config.yaml
attention: true
upsampling: "transposed_conv"
beta2: 0.99
shampoo_beta: 0.99
Rows from block 7, named by matrix and row number. Rows with one number belong to one channel. Each number is 128 + 24 x the weight over its row's rms, rounded and kept within 0 to 255. All counts start at 0. After the name is the row's rms in percent of the matrix's.
# convs0: first 3x3 conv (model.mid.0.convs.0.weight, 192x192x3x3), inputs 135-143, a 3x3 kernel for each
# convs1: second 3x3 conv (model.mid.0.convs.1.weight, 192x192x3x3, transposed), outputs 135-143, a 3x3 kernel for each
convs0.47 094 [ 86 179 121 115  96 100 134 139 162 126 155 159 127 128 128 186 117 142  93 139 114 142 177 153  86 128  98 138 128 112 128 130 111 105 103 152 160 170 128 129 129 113 141 125 135 128 121 128  97 128  96 148 128 156 108 147 126 138 162 148 144 128 128 107 133 128 128  69 128 122 156 162 128 128 118 113  71 154 110 135 106]
convs1.47 096 [128 128 146 130 149 146 131  88 142  98 122 109 159 128 124 150 115 139 128 128 124 107 119 132 128 114 128  98 189 128 128 128  98 128 178 229 128 128 142 131 149 128 128  83 134 123 128 118 111 149 128 128 128 166  42 103 128  96  81 128 128 128 147 128 107 128 128 128 131 128 128 128  92 176 128  83 184 128 120 128 162]
convs0.48 099 [113 128 121 128 155 128 167 109 128  70 128 151 128 128 140 140 154 107 103 128 128 128 126 129 129 128 128  74 191 167 122 198 105 103  96 128  62 111 125 157 208 128 128 157 128 128 128 164 136 104 122 128 158 161 154 128 127  51 128 163 128 128  77 145 126 145 128 128  75 126 128 112 136 160 126 128 182 131 141  76  94]
convs1.48 100 [134 103 118 128 128 128 128 128 110 173  91 111 170 107 128 128 163 132 103 128 111 118 176 171 128 139 153  48 128 160 129 109  81 167 120 147 112 128 128 103 128 168 128 107 130 139 128 128 138 149 128 128 176 108 150 126 105 123 128 128 128  84 128 160  57 130 163 131 132 149 128 128 147 132 151  93 120 128 104 116 101]
convs0.49 095 [124 201 123 102 103 128 128 116 128 128 128  85 139  65 155 128 119 128  95 183 128  93 128 128  98 148 123  92 100 146 183 128 126 163  66 170 128 110 151 200 128  91 121 133 122 161 128 116  94 122 128 169 176 125 160  73 128 107 148 117 115 128 134  95 144 106 128 148 128 166  58 145  89 128 128 165 152 128 128 117 128]
convs1.49 092 [141  91 143 128 110 128 146 128 155  97 154 135 128 128 121 128 112 128 128 113 128 128 142 137 160 160 119  83 122 128 128 166 148 132 100 157 123  95  96 178 114 128 156 128 153 128 128  90 124 143 136 112 114  99 127 146  94 147 139 130 128 185 128 128 167 117 118 102 147 128 137 140 123 128 128 128  92 128 115 150 128]
convs0.50 091 [126 103  91 123  61 114 128  96 124 130 128 128 128 146 165 128 128 135 128 187 102 115  97 152 114 146 170 128 110 128 128 128 141 113 128 122 128 136 128 132 128 123 128 157 120 128  86 164 131 128 142 128 162 128 104  78 108 121 128 128 115 123 137 104 103 153 125 155 121 128 128 103 128 107 126 128  59 163 128 128 128]
convs1.50 095 [155  90 130 120 165 189 139  83 132 132 120 109  97 128 128 164 140 169 133 158 121 128 128 128 146 152 134 178  83 124 128  98 128 140  92 187 124 135 143 127  73 128 160 105 198 102 151 129 128 128 128 128 115 117 144 128 128 121 148 128 126 128 128 106 137 120 160 116 117 130 128 144  94 107 128 128 147 128 128 186 131]
convs0.51 089 [128 128 128 131 128 160 111 114  97 158 128 127 128  94 145 128 128 129 162 128 128 138 143 138 112 131 108 128 128 144 186 128 112 156 128  77 128  93 146 117 141 133 117 128  84  73 128 128 128 128 132 128 128 128 153  97 128 128 131 108 128 160  96  83 138 128 110 123  72 128 128 128 141 175 128 128 114 128 128 128 128]
convs1.51 089 [128 128 147 106 128  88 140 128 161 155 146 151 137 143 117 139 128 128 146 139  92 128 132 121 133 131 103 128 128 128 128  83 128 135 128 128 148 128 170 128  84 128  90 140  98 108 110 128 128 120 128 128  82 128 169 151 138 160 127 165 129 134 112 128 105 124 132 128 111 128 128 140 117 128 128 166 101 106 143 128  95]
convs0.52 124 [128 119 113 158 107 122 151 128 128 111 160 140 128 120 144 126 182 128  91 130 128 111 166  33 121 159 148 119  71 119 128 178  99 138  82 150  98 104 128 128 128 131 140 112 105 140 128 155 111 136 112 149 163 128 128 138 123  92 163 128 125 115 152 154 138 128 114 128 115 131 128 128 150 128 132  90  85 113 105 175 128]
convs1.52 110 [128 128  84 128 160 128 163 126 138 128 162 128 128 125 135 113 126 128 119  91  93 128 128 128 116  97 145 146 128  92 128 136  71 128 128 130 128 115 128 128 140 128 128 128 128 129 164  91 102 192 130 109 163 137 132 179  93  87 125 105 128 128 128 148  98 114 128 145 134 157 128 104 114 128 133 153 128  95 151 160  68]
convs0.53 083 [128 131  93 111 113 148  96 128 167 119 103 128 128 145 152  98 128  92 136 105 128 128 175 128 129 117 128 125 157 128 128 148 128 205  61 127 120 102 128 119 128 136 107  92 128 164 164 128 128 134  79 128 128 128 138 145 168 128  84 128 180 128  74 111 182 128 106 150  92 104  68 128 170 162 128 119 128 116 128 130 128]
convs1.53 085 [128 128 154 128 131 114 128 128 119 128  91 125 135 102 128 126 149 106 128 145 164 103 128 128 125 128 128 132 123 128  75 215 128 140 143 130 128 141 141  85 145 124 128 117 128 130 118 143 166 130 126 128 157 128 112  62 104 128 131 174 139 128  45 128 109 151 131 120 110 128 123 128 137 128  93 131 161 128 137 106 142]
convs0.54 090 [134 118 147 128 128 152 128 132 114 117 161 110 128 128 147 128 109  77 128 128 101 128 168 128 130 128 145 128 168 128  91 128  77 110 121 128 111 136 105  92 126 114 128  86 128 116 152 128 128 128 155 146 130  98 118 146 189  94 165 185 128 147 102 110 167 103 138 128 119 128 163 121 153 173 160 128 140 154 121  91 128]
convs1.54 093 [105 159 128 128 116 111 156 137  78 157 128  95 153  71 128 135  78 182 137 108 128 121  88  95 139 136 115 142 128 128 141 113 115  50  54 130  91 111 131 128  99 163 132 128 177 140 115 103 131 156  85 128 128 110 145 113 129 159 169 146 128  82 128  98 164 128 128 128 136  69 128 128 128 143 128 128 160 126 125 128 111]
convs0.55 082 [128 103 128 140 128 128  84 145 115 128 124 128 122 128 181 140 157 149 153 123 128 128  88 128 127 134 142 179 128 161  76  97 128 128 128 131 128 128  55 128 117  82 157 116 154 119 110 128 110  83 103 117 120 146 128 145 182 103 128 111 119 111 156 152 138 113 143 139 135 136 139 105  97 111 131 104 155 147 128 128 128]
convs1.55 083 [128 128 128 128 128 128 128 196 128 128 171  94 137 128 143  85 128 128 134 129 144 150  95 137 128 128 128 137 106 119 128 152 128 169 154  30 128 155 128 130  84 167 128 128 111  63 150 119 130 109 136 118 158 128 125 157 138 128 156 156 117  92 128 128 128 128 132 144  99  78 128 130 128 101  86 111 144 159 128 155 128]
convs0.56 082 [144 143 128 119 157 108 143 107 128 168 128 131 128 151 128  94 137 128 128 128 138  87 128 176 144 128 128 128  72 128 128 128 111 134 136 154 128  88 178 121 128  33 128  52 128 128 128  92 128 128 128 128 100  83 108 132  64 131 128 142 128 128  79 128 110 183 167 128 165 128 128 118 116 148 148 110 166 122 176 137 144]
convs1.56 087 [124 159 128 119 114 116 144 144 128 128 128 128 128 132 128 128 128 128 131 128 134 128 134 129 128 128  74 103 128 124  75 165 118 128 128 136 128 128 108 163 110 128 141 144 151 142  86 128 106  81 144 121 201 128 152 160 143 142 122  95 127 154 133 106 128 128 146 111  98 148  94 170 128 103 128 169 128  85 111 142 145]
convs0.57 085 [131 128 128 165 105 128 128 180 154 128 128 128 131 128 128 128 155  93 122 128 165 128  97 143 121 129 123 176 128 115 138 128 164 128 141 128  87 192 131 119 128 128 128 183 128 128 128 128 145 128 110 128 140 108 132 189 106 115 128 154 149 128 128 128  95 139 148 140  99 129 128  97 163 128  97 101 128 149 101 130 139]
convs1.57 089 [ 96 128  79 139  98 102 113 126 128 128 128 128 128 137 144 145 197 135 156 128 171 128 102 133 157 107 128 128 128 175 140 128  38 137 128 180 109  97 128 122 128 125 106 128 128 125 133 128 131  99 196 169 128 129 112 120 127 118 128 125 125  80 115 164 128 128 142 124 117 128 128 101 128 128 128 158 155 106 118 128 128]
convs0.58 091 [128 100 157 128  85 128 117 134 128 100 133 115 107 128 128 147 173 128 161 128  95 128 128  69 128  94 162 164 120 128 152 101  99 131 128 150 128 128  92 141 133 128 134 108 128 152 119 172 151 112 128 152  97 106 131 128 163 128 112 154 128 101 127 128 154 116 175 128 128  82 136 128 128 148 128 108 145 126 174 114 120]
convs1.58 090 [ 94 151 128 128 128 141 125 128 155 168 129 138 128 128 144 128 141 128 128 144 158 180 128 118 128  96 119 172 104 144 156 115 118 113  96 111 128 136 118  97 173 114 107 128 154 128 108 128 145 166 152 115 143 121 113 128 128 128 146 128 127  96 121 128 106 128 128 118 141 124 156 128 114 128 128 128 131 133 138 128 128]
convs0.59 083 [159 128 159 128 119 128 172 128 128 141  85 128  94 128 102 128 115 121 160 137  79 131 128 128 131 120 128 128 126 127 129 151  71 142 150 122 155 103 128 128 117 159 128 116 128 137  95 133 128 127 103 128 118  93  78 128 152 128 206 135 136 140 128 128 113 121 123 117 128 122 128 128 109 125 146 159  89 148 124 106 128]
convs1.59 084 [122 114 114 146 128 109 128 142  79  88 139 128 140 137 128 105 135 128 128 114  96 128 152 128 150 128 128 128  82 149 128 128 149 190 208 104 142 135 128 113 128 118 128 156 144 138 128 147 113 128 154 166 131 145 128 106 124 112 133  97 128  90 128 121 128 143 123 128 136 116 128 128 107 201 128 115 128 128 139 128 156]
convs0.60 093 [142 128 156 128 128 104  55 120  97 128 128  72 128 139 104 175 128 128 125 147 140 128 170  93 134 149 128 134  97 116 162 128 134 128  75 193  78 110 141 130 128 123 173 128 180 101 107 128 109  95 123 100 129 128 100 183 128 128 149 128 105 111 128  90 128 128 128 116 140 128 135 128  85 128 128 143 114 148  94  84  73]
convs1.60 095 [128 131 146 111 128 128 135 134 128 113 128  71 127 128 128 155 146 127 134  95 122 128 128 141 140 128 128 118 120 124 163 136  37 127 239  24 116 128 128  85 145 147 143 106 128 160 103 154 130 128 128 134 128 168 147  99 128 140 104 128 128 128 125 130 153 134 148  96  99  91 128 128 109  89 157 142 128 128 128 116 127]
convs0.61 083 [180 128 128 128 148 165 128  82 125 128 142 128 165  83 156 128 128 155  86 128 128 128 128 142 128 105 168 128 119 138 187 128 137 128 140 128 128 147 163 117 120 128 109  92 128 134 125 127 102 128  41 128 131 128 115 104 128 128 152 186  63 176 155 103 137 125 123 166 128 131 128 128 128 131 128 147 155 167 154 128 128]
convs1.61 087 [128 128   8 134 152 125 157 111 128 108 121 128 141 167 101  81 114 108 128 136 111  91 128 128 172 105  81 113 133  73 177 128  58 129 151 128 124 144  80 148 115 128 128 140 140 128 128 108 170 142 154 135 127 126 128 143 168 128 100  91 169  99 171 128 132 128 113 128 136 132 123 128 128 128 128 128 123 137  99 108 128]
convs0.62 100 [ 95 128 140 158 128 128 133 128 128 122 128 128 160  86 137 128 114  93 160  71 108 107 128 128 114 128 128  79 115  99 227 128 115 118 118 128 130 112 161 128 128 128 110 128 142 128 128 128  88 149 124 128 128 128 201 128 197  95 128 137 128  97 128 150 155 153  64  97 148 130 120 112 112 167 153 128 128 103 128 175  93]
convs1.62 094 [128 128 128 124 128 121 145 116 158 118 124 136 164 128 128 128 128 142 128 128 131 128 128 147 106 148 132 128 145 128 142 129  47 106  91 110 128 128 128 126 128 114 128 132 128 103 102 105 107 116  81 184 134  77 164 119 121 143 101 128 128 134  40 128 128 128 128 128 140  99 142 123 128 114 128 152 107 128 134 114 128]
convs0.63 091 [161 145 133 163 149 118 128 154 103  99 124 102 128 128 101 119 128 137 143 128 123 167 148 125 117 130  86 146  65 147 114 117 123 128 128 128 110 126 138 128 114 127 163  91 103 128 128 139 117 100 142 122 157 128 128 122 112 132 130 170 128 116 128 150  99 128 124 149 127  42 144 128 148  90 101 128 155 106 131 134 133]
convs1.63 092 [129 128  83 128 128 147 128 128 128 123  93 128 128  98 168 128 102 109 175 128 157 128 128 128 128  88 128 128 123  92 128 115 191 122 162 163  98  95 148 148 133 128 128 152 128 128 112 132 123 128 128 128 128  97 134 138 144 131 147 104 135 110 128 128  78 169 128  96 106 128 131 128 128 143 128 128 128 133 166 157 138]
convs0.64 101 [173 128 128 143 145 162 159  98  96 128 146  56 139 128  87 128 127 128 158  96 128 128 128 128 128 128 159 126 128 128 123  79 156 171 106 163 172 194 161 110  84 166 128 128  90 141 112 126 118 140 167 186 128 102 142  88  95 112 116 131 133 128 128 136 131 128 128 169  75  85 109 128 121 127 135 128 128 207 144 128 128]
convs1.64 097 [192 128  92  80 142 128  92  77 128 128 163  91 100 131 142 128 128 126 128 122 148 166 128 141 128 136 108 146  77 128  91 210 152  19 144 114  77 133 128 128 108 128 106  90 160 149 106 128 118 128 128 128 128 163 121 142 128 156 128 128 128 128 149 131 170 197 102 128 127  82  97 128 143 128 148 128 128 123 153 142  93]
convs0.65 072 [113 153 146 140 123 102  81 128 120 173 105 128 112 114  91 128 128 128 132 127 151 147 128 128 128 128 128 141 128  78 128 128 128  63 175  99 128 128 116 135 132 139 128 176 128 134 128 128 133 128 128 128 130 128 128 105 172 128 128  84 128 130 128 128 123 117 157 124  89 128 105 128 128 128 128 128  90 132 128 135 110]
convs1.65 079 [128 106 102 139 132 119 100 120 108 128 119 139 128 113 128 165 113 128 114 106 128 141 128 128 163 128 128 128 128 126 163 105 126 241 159  71 128  84 183 127 127 128 116 115 114 128 101 128 149  98 135 123 135 128 115  86 168 142 127 106  86 100 128 130 102 128  93 152 120 128 108 128 128 150 140 128 132 120 127 118 128]
convs0.66 110 [128 128 128 128 128 128 110 102 128  91 201 102 190 128 128 137 148 149 149 182 128 156 131 114 184 128 128 168 128 133 136 128 128 155 128 169 132 102 126  79 128 128 113 130  88 104 179 190  92 170 128 128 137 100 128 154 147 128 128 168 128 128 117 110 158 122 128 137  63 127 128 128 134 133 128 128 122 128 128 128 128]
convs1.66 110 [128 145 103 128 128 158  99 128 133 128 115 128 138  87 141 128 120 134 128 118 118 128 109 109 154 121 113  80 128 130 114 128 128 130 150 128 128 128 142 128 123 175 144 146 131 128 134  97  89 128 128 111 128 133 118 128 156 119 109 116 112 128 166 128 128 141 118  86 146 128 107 100 136 128 128 104 120 115 128 132  94]
convs0.67 093 [142 163 128 107  91 137 128 128  88 128 127  91 116 128 128 138 128  88 121 128  82  60 164 172 128 145 128 128 181 155 139  76 117 159  24 134 155 116 102 102 128 128 120 128 128  85 128 176 116 145 127 130  73 128 115 106 191 137 124 140 128 127  91 128 128 170 121  83 135 105 177 156 112 152 134 111 148 135 128 128 102]
convs1.67 088 [113 128 154 128 122 119 128 128 128 148 169  87 107  91 128 144 128 106 128  98 124 178 134 133 132 112 128  88 136 130 161 170 116  45  78 113 128 128 135 128 128 128 114 138 138 161 143  99  64 128 128 114 128 128  98 140 124  88 109 128 108 128 136 128 128 134 128 168 202 128 136 128 120 128 128 127 125 129  91 162 152]
convs0.68 092 [128 144  96 128 101  84 134 128  63 174 128 159 156 156  78 170 146 128 128  98 122 153 179 133 161 123  95 128 114  89 128 141  88 175 128 128 148 184 128 123 106  98 128 129 148 132 161 128 128 128 133 125 106 108 109 128 167 128 128 116 128 103  87 129 121 138 128 128 158 128 128 122 103 119  95 128 105 128 128 146 128]
convs1.68 092 [102 122 134 145 128 128 128 128 150 128 128 101 165 155 107  92 119 127 111 128 159 148 128 100 124 128 106 132 128 105  76 152 128 199 128 128 126 128 140 168  61  88  98  95 157  77 111 131 128 152 112 154 127 128 155 128 128 164  81 128 140 128  99  93 138 146  87 128 128 145 128 128 128 128 128  96 106 134 119 128 118]
convs0.69 086 [143 104  79 163 135 142 140 137 128 144 128 120 128 178 128  85 128 177 128 120 110 128 140 128 133 128 128 142 110 136 228  79 120 109 111 128 128 128 138 128 128 160 125 128 181 200  80 128 128 122 187 130 208 140 114 109 145 143 156 193 118 185 129 131 145 142  71  80  89 128 144 128 128 128 101 111 128 112 128 113 128]
convs1.69 089 [138 128 128  77 140 106 128  83 128  90 128 110 120 204 122 128 190 128 146 113 128 141 122 131  99 145 128 197 114 128 138 190 128 128 120 134 108 128 152 128 109 130 128 126 128 193 143 123  77 128  92 128 154 128 122 128 130 165 111 128  64 136 114 128  72 121 129  84  82 128 128 128 128 150  79 136 118 136 128 122 128]
convs0.70 140 [128 176 128 122 137 102 147 128 128 137  85 128 157 126 128 134  90 137 120 128 128 128 128 128 110 128 177 144 124 135 114 110 131  72 128 164 128 132 128 101 102 124 128 119 143 128 117 128  68 128 128 150 154 144 119 117 124 100 128 115 126 129 111 128 129 128 129 128 128  90 138 128 128 128 128  89 148 144 152 186  75]
convs1.70 129 [128 169 128 135 116 128 128 120 126 139  93 128 113 140 128 115 152 128 128 128 142 128 117 128 128 141 128  78 131 108 128 113 125 137 115 128 101 164  86 124 128 138 116 126 128  89  80 128 128 184 111 118  96 123 128 129 121 128 132 120 148 117 128 133  97 128  95 128 104 110 131 109 136  80 128  98 137 128 112 124 105]
convs0.71 084 [140  85  89 128 128 127 128 128 135 158 128 134 128 180 170 139 128 144 155 134 128 119 128 133 126  90 145  87 121 133  65  87 105 128 120 143 133 128 157 128 128 117 107 123 102 128 128 128 139 120 128 107 142 133 117 126 128 147 112 101 134 136  97 109  77 100 136 128 177 115 170 112 128 128 129 154 128 128 128  90 130]
convs1.71 089 [128 149 155 137 109  63 128 160 162 125 127 107 128  98  88 128 126 128 109 135 132 128 112 123 128 104 131 134 128  97 122 128 163  63 148 161 159 128 128 118 128 127 128 154 138 110 128 128 100 159 123  87 107  93 154 128 143 128 129 128 126 135 156 135 128 143 130 128 155 128 128 124 128 128 119 128 134 128 113 138 128]
convs0.72 104 [ 69 114 110 128 128  57 133 180 171 149  88 119 108 128 151 143 135 125 128  83 105 141 123 154 128 106 171  51 128 139  90 128  85 139 130 148 133 128 153  80 111 167 128 150 141 128 175 166 128  92  99 118 166 128  99  82 144 119 128 128 116 138 107 155 139 149 128 128 188 102 102 128 107 161 173 128 132 124 152 169 128]
convs1.72 102 [134 118 128 128 113 134 148 147 128 128 128 132 128 148 154 128 105 186 122 128 150 140 128 118 132 121 113 118 114 112 161 136 142 128 128 173 128 128 106 111 120 128 128 150 128 128  95 129 135 128 172 123  97 138  88 128 143 128 162 128 120 151 192 128 144 161 130  89 128 120 120  88 146 124 126 121 113  82 156 106 104]
convs0.73 094 [144 152 173  93 109 131 136 129 163 128  99 102  89 167 155 128 194 151 100 125 128 124 150 114 151 119 128  84 130 126  80 164  82 190 137 175 128 190 128 104 165  92 142 120 128 128 148 105 128 132 128 128 137 201  92 126 133  92 128 142 128 128 130 151 158 128 147 151  87 128 125 150 128 146 132 128 128 128 162 128 109]
convs1.73 097 [166 128 159 128 160 152 128 133 128 105 128 137 128 128 128 129 128 136 156 157 106  96 144 128  90 156 108  88 128 157 184 102 107  90 128 204 111 113 104 128 128 128 128 114 128 120 108 133 181 128 103 100 128 129 109 128 149  73 117 128 162 123 172 108 174 138 161 128  99 153 131 128 130 133  70 156 134 128 159 159 143]
convs0.74 105 [120 141 109 106 135 128 135 147 128 128  93 145 128 114 116 161 104 158  89 128 128 128  81 128 211  74 146 128 151 120 128 134 134 129  96 124  79 125 197 135 202 122 172 193 165 168 140 149 128  81 118  97 102 135 178 142 128 115 120 126 124 139  93 128 128 140 128 168 131 128 128 118 117 141 124 139 129 128 123 145 128]
convs1.74 112 [ 78 151 163 124 128  79 159 145 128 128 128 117 132  93 157 142 135 156  80 136 128 128 128 128 135 128  97 142 169  89 126 167  17 128 126 128 118  93 128 119 128 128 128 178 128 107 115 128 110 148 125 123 190 162 133 142 168 138 128 174 117 128   7 141 159 122 128 128 102 110 111 128 112 124 128 100 128 140 128 122 120]
convs0.75 100 [124 125 128 141 148 153 121  88 128 126 131 156 128 192 153 131 128 128 103 161 128 158 185 117 128 128 122 110  88 125 117 179 119  88 117 131 112 174 125 139 156 128 121 148  96 142 155 128 128 128 126  97 136 118 143 134 139 128 128 128 116 123 142 152 175 108 139 147  99 128 135 110  97 169 128 128 123 128 128 148 148]
convs1.75 098 [ 95 149 131 114  73 128 142 121  96 128 128 176 128 161 113 104 128 143 128 114 142 131  91  87 136 105 122  74 128 128 138 128 157 227 116 128  75 181 132 102 149 128  86 128 128  93 145 128 128 115 120 137 120 121 124  82  93 128  93 133 128 107 196 128 117 128  77 128 131 128 128 133 115 149 186 150 128 128 134 128 128]
convs0.76 080 [128 129 128 128 128  99 128 105 128 113 121 146 136 136 128 127 129 128 117 127 170 124 128  72  94 172 111 118 128 179 100 128 127 133 128 146 128 128 193 148 128 128  76  83 128 130 128 109 128 100 150 128 143 128 150 128 128 202 128 166 122 131 156 128 144 128 133 128 162 166 182 128 148 128 128 114 128 128 128 134 128]
convs1.76 089 [128 168 149 128 170 105 181 139 147 128 175  85 128 103 151 128 127 128 125  70 101 120 137 110 102 149 128 108 193  73 100 128 128  79 128 171 128 128 147 128 111 128 128 131 131  96 124 117 128 117 128 121 116 123 115 128 134 134 128 152 128 163 128 186 128 128 138 128  98 154 128 119 128 128 128 128 128 128 149 124 128]
convs0.77 087 [132 133 117 107 128 128 125 116 151 198 128 112 189 186 139  75 128 162 128 109 100 112 136 111 143  81 165  85  93 137 128 128 167 128 128 166 128 118 160  80 128 170 124  84 128 115  89 128 183 195 128 190  98 128 190 161 128  98 128 120 124  73 119 117 177 128 146 128  90 115 123 164  78 122 176 122 101  89  89 150 132]
convs1.77 089 [105 125 128 111 128 121 150 128 128 121 128 128 128 116 108  80 128 120 128 128 102 120 108 128 128 128 104 128 128 196 106 108 180  81 159  93 125 127 174  97 136 128 128 131 137 128 137 128 152  79  51 128 128 143 128 166 165 145 142 144 111 128 132 116 128 128 124 114 119  91 128 202 128 128 106 143 135 156 134 127 153]
convs0.78 105 [171 102  56 128 121 123 128 103 128 149 124 128 128 103 153 128  92 157 106 128 128 128 128 111 149 140 140 128 122 130  99  98 107 128 128 132  48 155 129 128 171 128 146 174 128 110 128 130 118  55 128 125 128 132  66 141 128 158 128 128 177 164 103 128 170 109 131 128 119  80 116 133 100 140 115 158 116 110 105 119 172]
convs1.78 106 [ 45 128 128 158 161 128 139 124 128 128 128 124 128 128 173 152 147 128 140 121 128 103 128 128 140 133 138 155 163  18  68 175 128 204 128 128 122 132 119 128 172 114 128 128 153 128 128 128 128 109 128 128 138 137 181 126 128  81 121 102 166 128 155  89 117 149 128 128 129 128 140 181 119 141 149 131 128 122 128  90 133]
convs0.79 089 [128 147 116 128 106 111 134 117 122  43 128 142 128 133 128 128 128 128  94 128 145 128 127 128 132 143 128 128  77 128 115 174 128 119 160 128 132 125 128 145 104 128  98  86 128 116 114 107  85 119 128 116 128 128 139 128 105 128 130 128 128 129 155 103 111 111 152 124 101 128  82 128 153 128 137 103 125 143 155 145 115]
convs1.79 091 [153 132 146 136 141 155 140 128 118 161 128 113 155 128 128 136 133 168 128 128 128  79 129 104 128  96 128 128 128 181 131  69 126 112  60 128 177 114  79 152 128 128 129 128 156 141 157 128 128  87 166 128 203 150 128  83 151 113 134 125 128  94 104 158 155 128 150 101 128 138 151 128 168  76 128 139 131 159  51 160 123]
convs0.80 147 [168 128 128 128 203 122 128 128 134 128 128 128 102 153 128 121 110 128 128 128 128 128 146 185 139 171  85 178  70 128 113 105 157 124 127 149 196 144 155 197 128 142  76  44 106 128  89 128 111 201  37 172 147 128 178 155 103 136 130 114 158 128 128 127 179 122 106 128  96 138 135 164 128 128 104  70 128 121 147 128 148]
convs1.80 132 [139 115 128 128 156 128  59 119 159 128 128  44 128 131 128 111 135 148 158 103 128 128 132 133 128 125 128 131  70 149 120 185  80 131 208  57 116 149 182 128 128  93 128 128  99 168 128 128 134 128 128 128 120 112 152 134 102 128 128 188 122 128  78 127 106 133 167 128 100 148 128 104 125 101 153 130 158 136 134 118 129]
convs0.81 094 [126 128 183 154 172 128 139 128 153 128 134 173 137 164 141 194 159 111 193 128  90 128 121 148  50 193 114 124 128 136 100  44 128 168 145 128 115 125 128 128 128 128 123 143 162  66 146 160 120  93 128 157 118 123 170 151 115 111 120 125 128 128 110 128 102 144 128 155 134 180 115 157 133 149 176 128 129 127 132 132 128]
convs1.81 097 [118 140 128 159  84 128 111 128 147 128  85 128 128  91 115 124 107 128 138 111 128 125 128 128 125 124 128 152 112 149 122 128 171 166 128 110  92 128 115 116 128 126 128 128  99 128 128 103  81 144 141 128  90 128 128 128 124 138 128 128 117 120 123 144  93 128 128 128 128 128 156 134 128  96 128 128 128 114  77 107 150]
convs0.82 103 [148 166 128 128 130  99 128 128 136 152  83 132 128 128 158 122 203 128  90  95 128 193  99 128 128  99 114 128 128 128 118 118 128 128 108 131 128 128 118 152 128 226 105 151 128 128 128  93 190 142 192 103 128 128 153 128 154 162 140 120 123  71  84 128 119 163 135 128 146 144  65 128 143  90 142 130 125 175 128 128  92]
convs1.82 107 [124 132  98 131 139 117  20 102 128 128  92 128 117 125 110 128 122 128 128 107 120 105 108  92  94 130 153  87 161 112 188  64 128  74 128 170 129 128 161 131 138 105 104 125 133 128  82 134 114 134  99 119 128 128  71 148 128 121 128 128  73 116  90 128 131 129 140 128 140  92 144 128 128 128 112 161 111 104 147 175 182]
convs0.83 125 [114 128 175  60 128 128 128 122 141 128 128 129 108 104 128 106 151 135 128 134 128  79 116 128 128 128 128 128 149  80 128 112 113 128  99 138 128 128 148  97 117 119  70  93  75 128 128  79  68  97 107 115 109 135 129 119 150 128  88  80 112 128 161 128  85 139 128 128 106 139 103 101 128 108 154 128 174  80  79 131 128]
convs1.83 125 [116 154 128 149 128 132 111 142  79 106 128 141 128 128 180 128  99 118 128 128 151 138 110 202 125 146 128 136 225 128  72 179 160 107  90 124 149 109 147 128 133 116  97 144 128 130 138 128 143 170 184 110 128 123 123 142 128 137 160  96 135 171 128 155 111 128 148 128 128 105 116 128 128 128 164 128 128 146 148 128 126]
convs0.84 125 [142 147 160 135 117 128 118 126 145 156 128 145 128  93 151 128 133 133 128 129 111 128 137  68 128 123 128  95 128 158 121 162 128 117 134 121 159 111 158 108 128 135 125 142 128 128 128 128 118 113 128 124 107 116 120 128 102 116 150 122 124 128 143 110 131 123 132 115 128 129 144 164 128 163 128 117 103 128 141 129 106]
convs1.84 115 [128 115 128 128 123 159 187  98 128 115 121 128 152 117 128 128 128 128 116 128 134 108 127 128 103 120 128 127 139 128 168 141  63 146  94 153 128 117 128 128 140 156 128 122 108 128 128 135 169 128 128 128 128 128 137 128 129 128 145 127 109 148 128 108 128 128 128 158 104 163 126 100 128 112 128 128 128 112 128 109 128]
convs0.85 078 [132 193  95  95  98 146  97 112 128 128 141 128 125 128 128  98 160  48 128 128 128 128 135 148 150 119 110  48  89  82 169 104  70 128  81 128 114 128 128 128 123 102  53 128 142 128 128 143 120 138 128 128 154 128 128 128  92  81 128 155 172 128 128 153 124  94  94 126 128  97 122 122  72 128 128 128 106 144 128 128 128]
convs1.85 083 [113 128 128 104 128 124 139 128 128 128  77  99 128 128 113 116 128 108 128 128  98 110 107  70 128 135 113 128 108  89 128 122  88 128 115 128 128 128 138 128 136 107 128 141 123 100 128  95 128 105  71 154  86 128 133 167 159 109 135 127 120 125 119 138 128 128 138 147 124 142 128 129 144 126 128 115 128 154 130 114 128]
convs0.86 085 [128 138 135  98 168 115 128  79 167 151 128 127 114 143 170 128 128 164  73 128 128 128 201 128 144 188 115 128 112  87 127 128 177  76 128 128  95  98 178 128 128 207 128  69 128 104 155 128 114 135 128 156 128 168 110 152 139 128 120 128 145 128 128 110 111 128 128 118 106 128 128 156 149 140 153 128 124 202 128 133 128]
convs1.86 087 [149 128  71 128 112 128 136 128 128 128  94 194 156 125 128 132 128 128 115 128 112 107 122 125 123  89 127  85 122 161  64 162 145 141 128 136 103 128 128 172 128 131 121 128 139 121 128 108 163  94 127 128  75 134  74 128 141 123 128 128 129 130 194  99 128 128 148 128 137 183 128 128  97 123 128 144 122  98 142  99 143]
convs0.87 095 [128 181 139 131 121 128 128 122 128 156 110 134 140 128 108 128 137 111 114 145 179 135 109 128  94 128 132 128 113 128 128 196 153 173 167  81 128  89 120 134 128 122 131 128 103 179 115 128 128 129 133 114 128 139 128 128 128 109 111 151 112 128 128 178 128 128 128  86 122 128 128 133  82 128 128 128 128 116 130  83 128]
convs1.87 095 [128 128  76 128 128 139 128 128 128 128 109 165 150  75 144 128 128  92 133 128 142 108 130 109  96 128 163 164 118  75 140  75 116 178 156 171 128 132 171 128 122 107 150 128 128 141 122 128 128 122 128 141 128  91 128 128 121 100 118 128 126 128  68 128 167 113 128 128 128 158 116 136 128 182 144 130 126 128 175 128 128]
convs0.88 088 [126 148 144 128 128 156 126 128 128 163 129 108 117 123 153 128 128  99 110 105 137 128 152 115 128 122 128 128 128 124 189 130 128  77  94  93 128 128 137 128  96 143  88 105 128 128 128 142 128 126 145  95 198 112 170 128 117 129 128 170 128 184 153 132 118 121  93 128 160 128 135 117 116 108 128 122 121 164 128 128 130]
convs1.88 087 [ 53 146 128 144 154 132 113 113  99 111 118 126 128 180 132  97 128 128 128 128 128 128 114 128 128 128 128 168 132  87 128 175 128 128 128 128 132 128 128 103 112  95 132 128 128 170  77 132 128 128 128 120 119 109 128 117 128  88 121 136 128 161 128 106 128 128  95 121 149 136 128 128 128 128 105 122 128 128 128 158 152]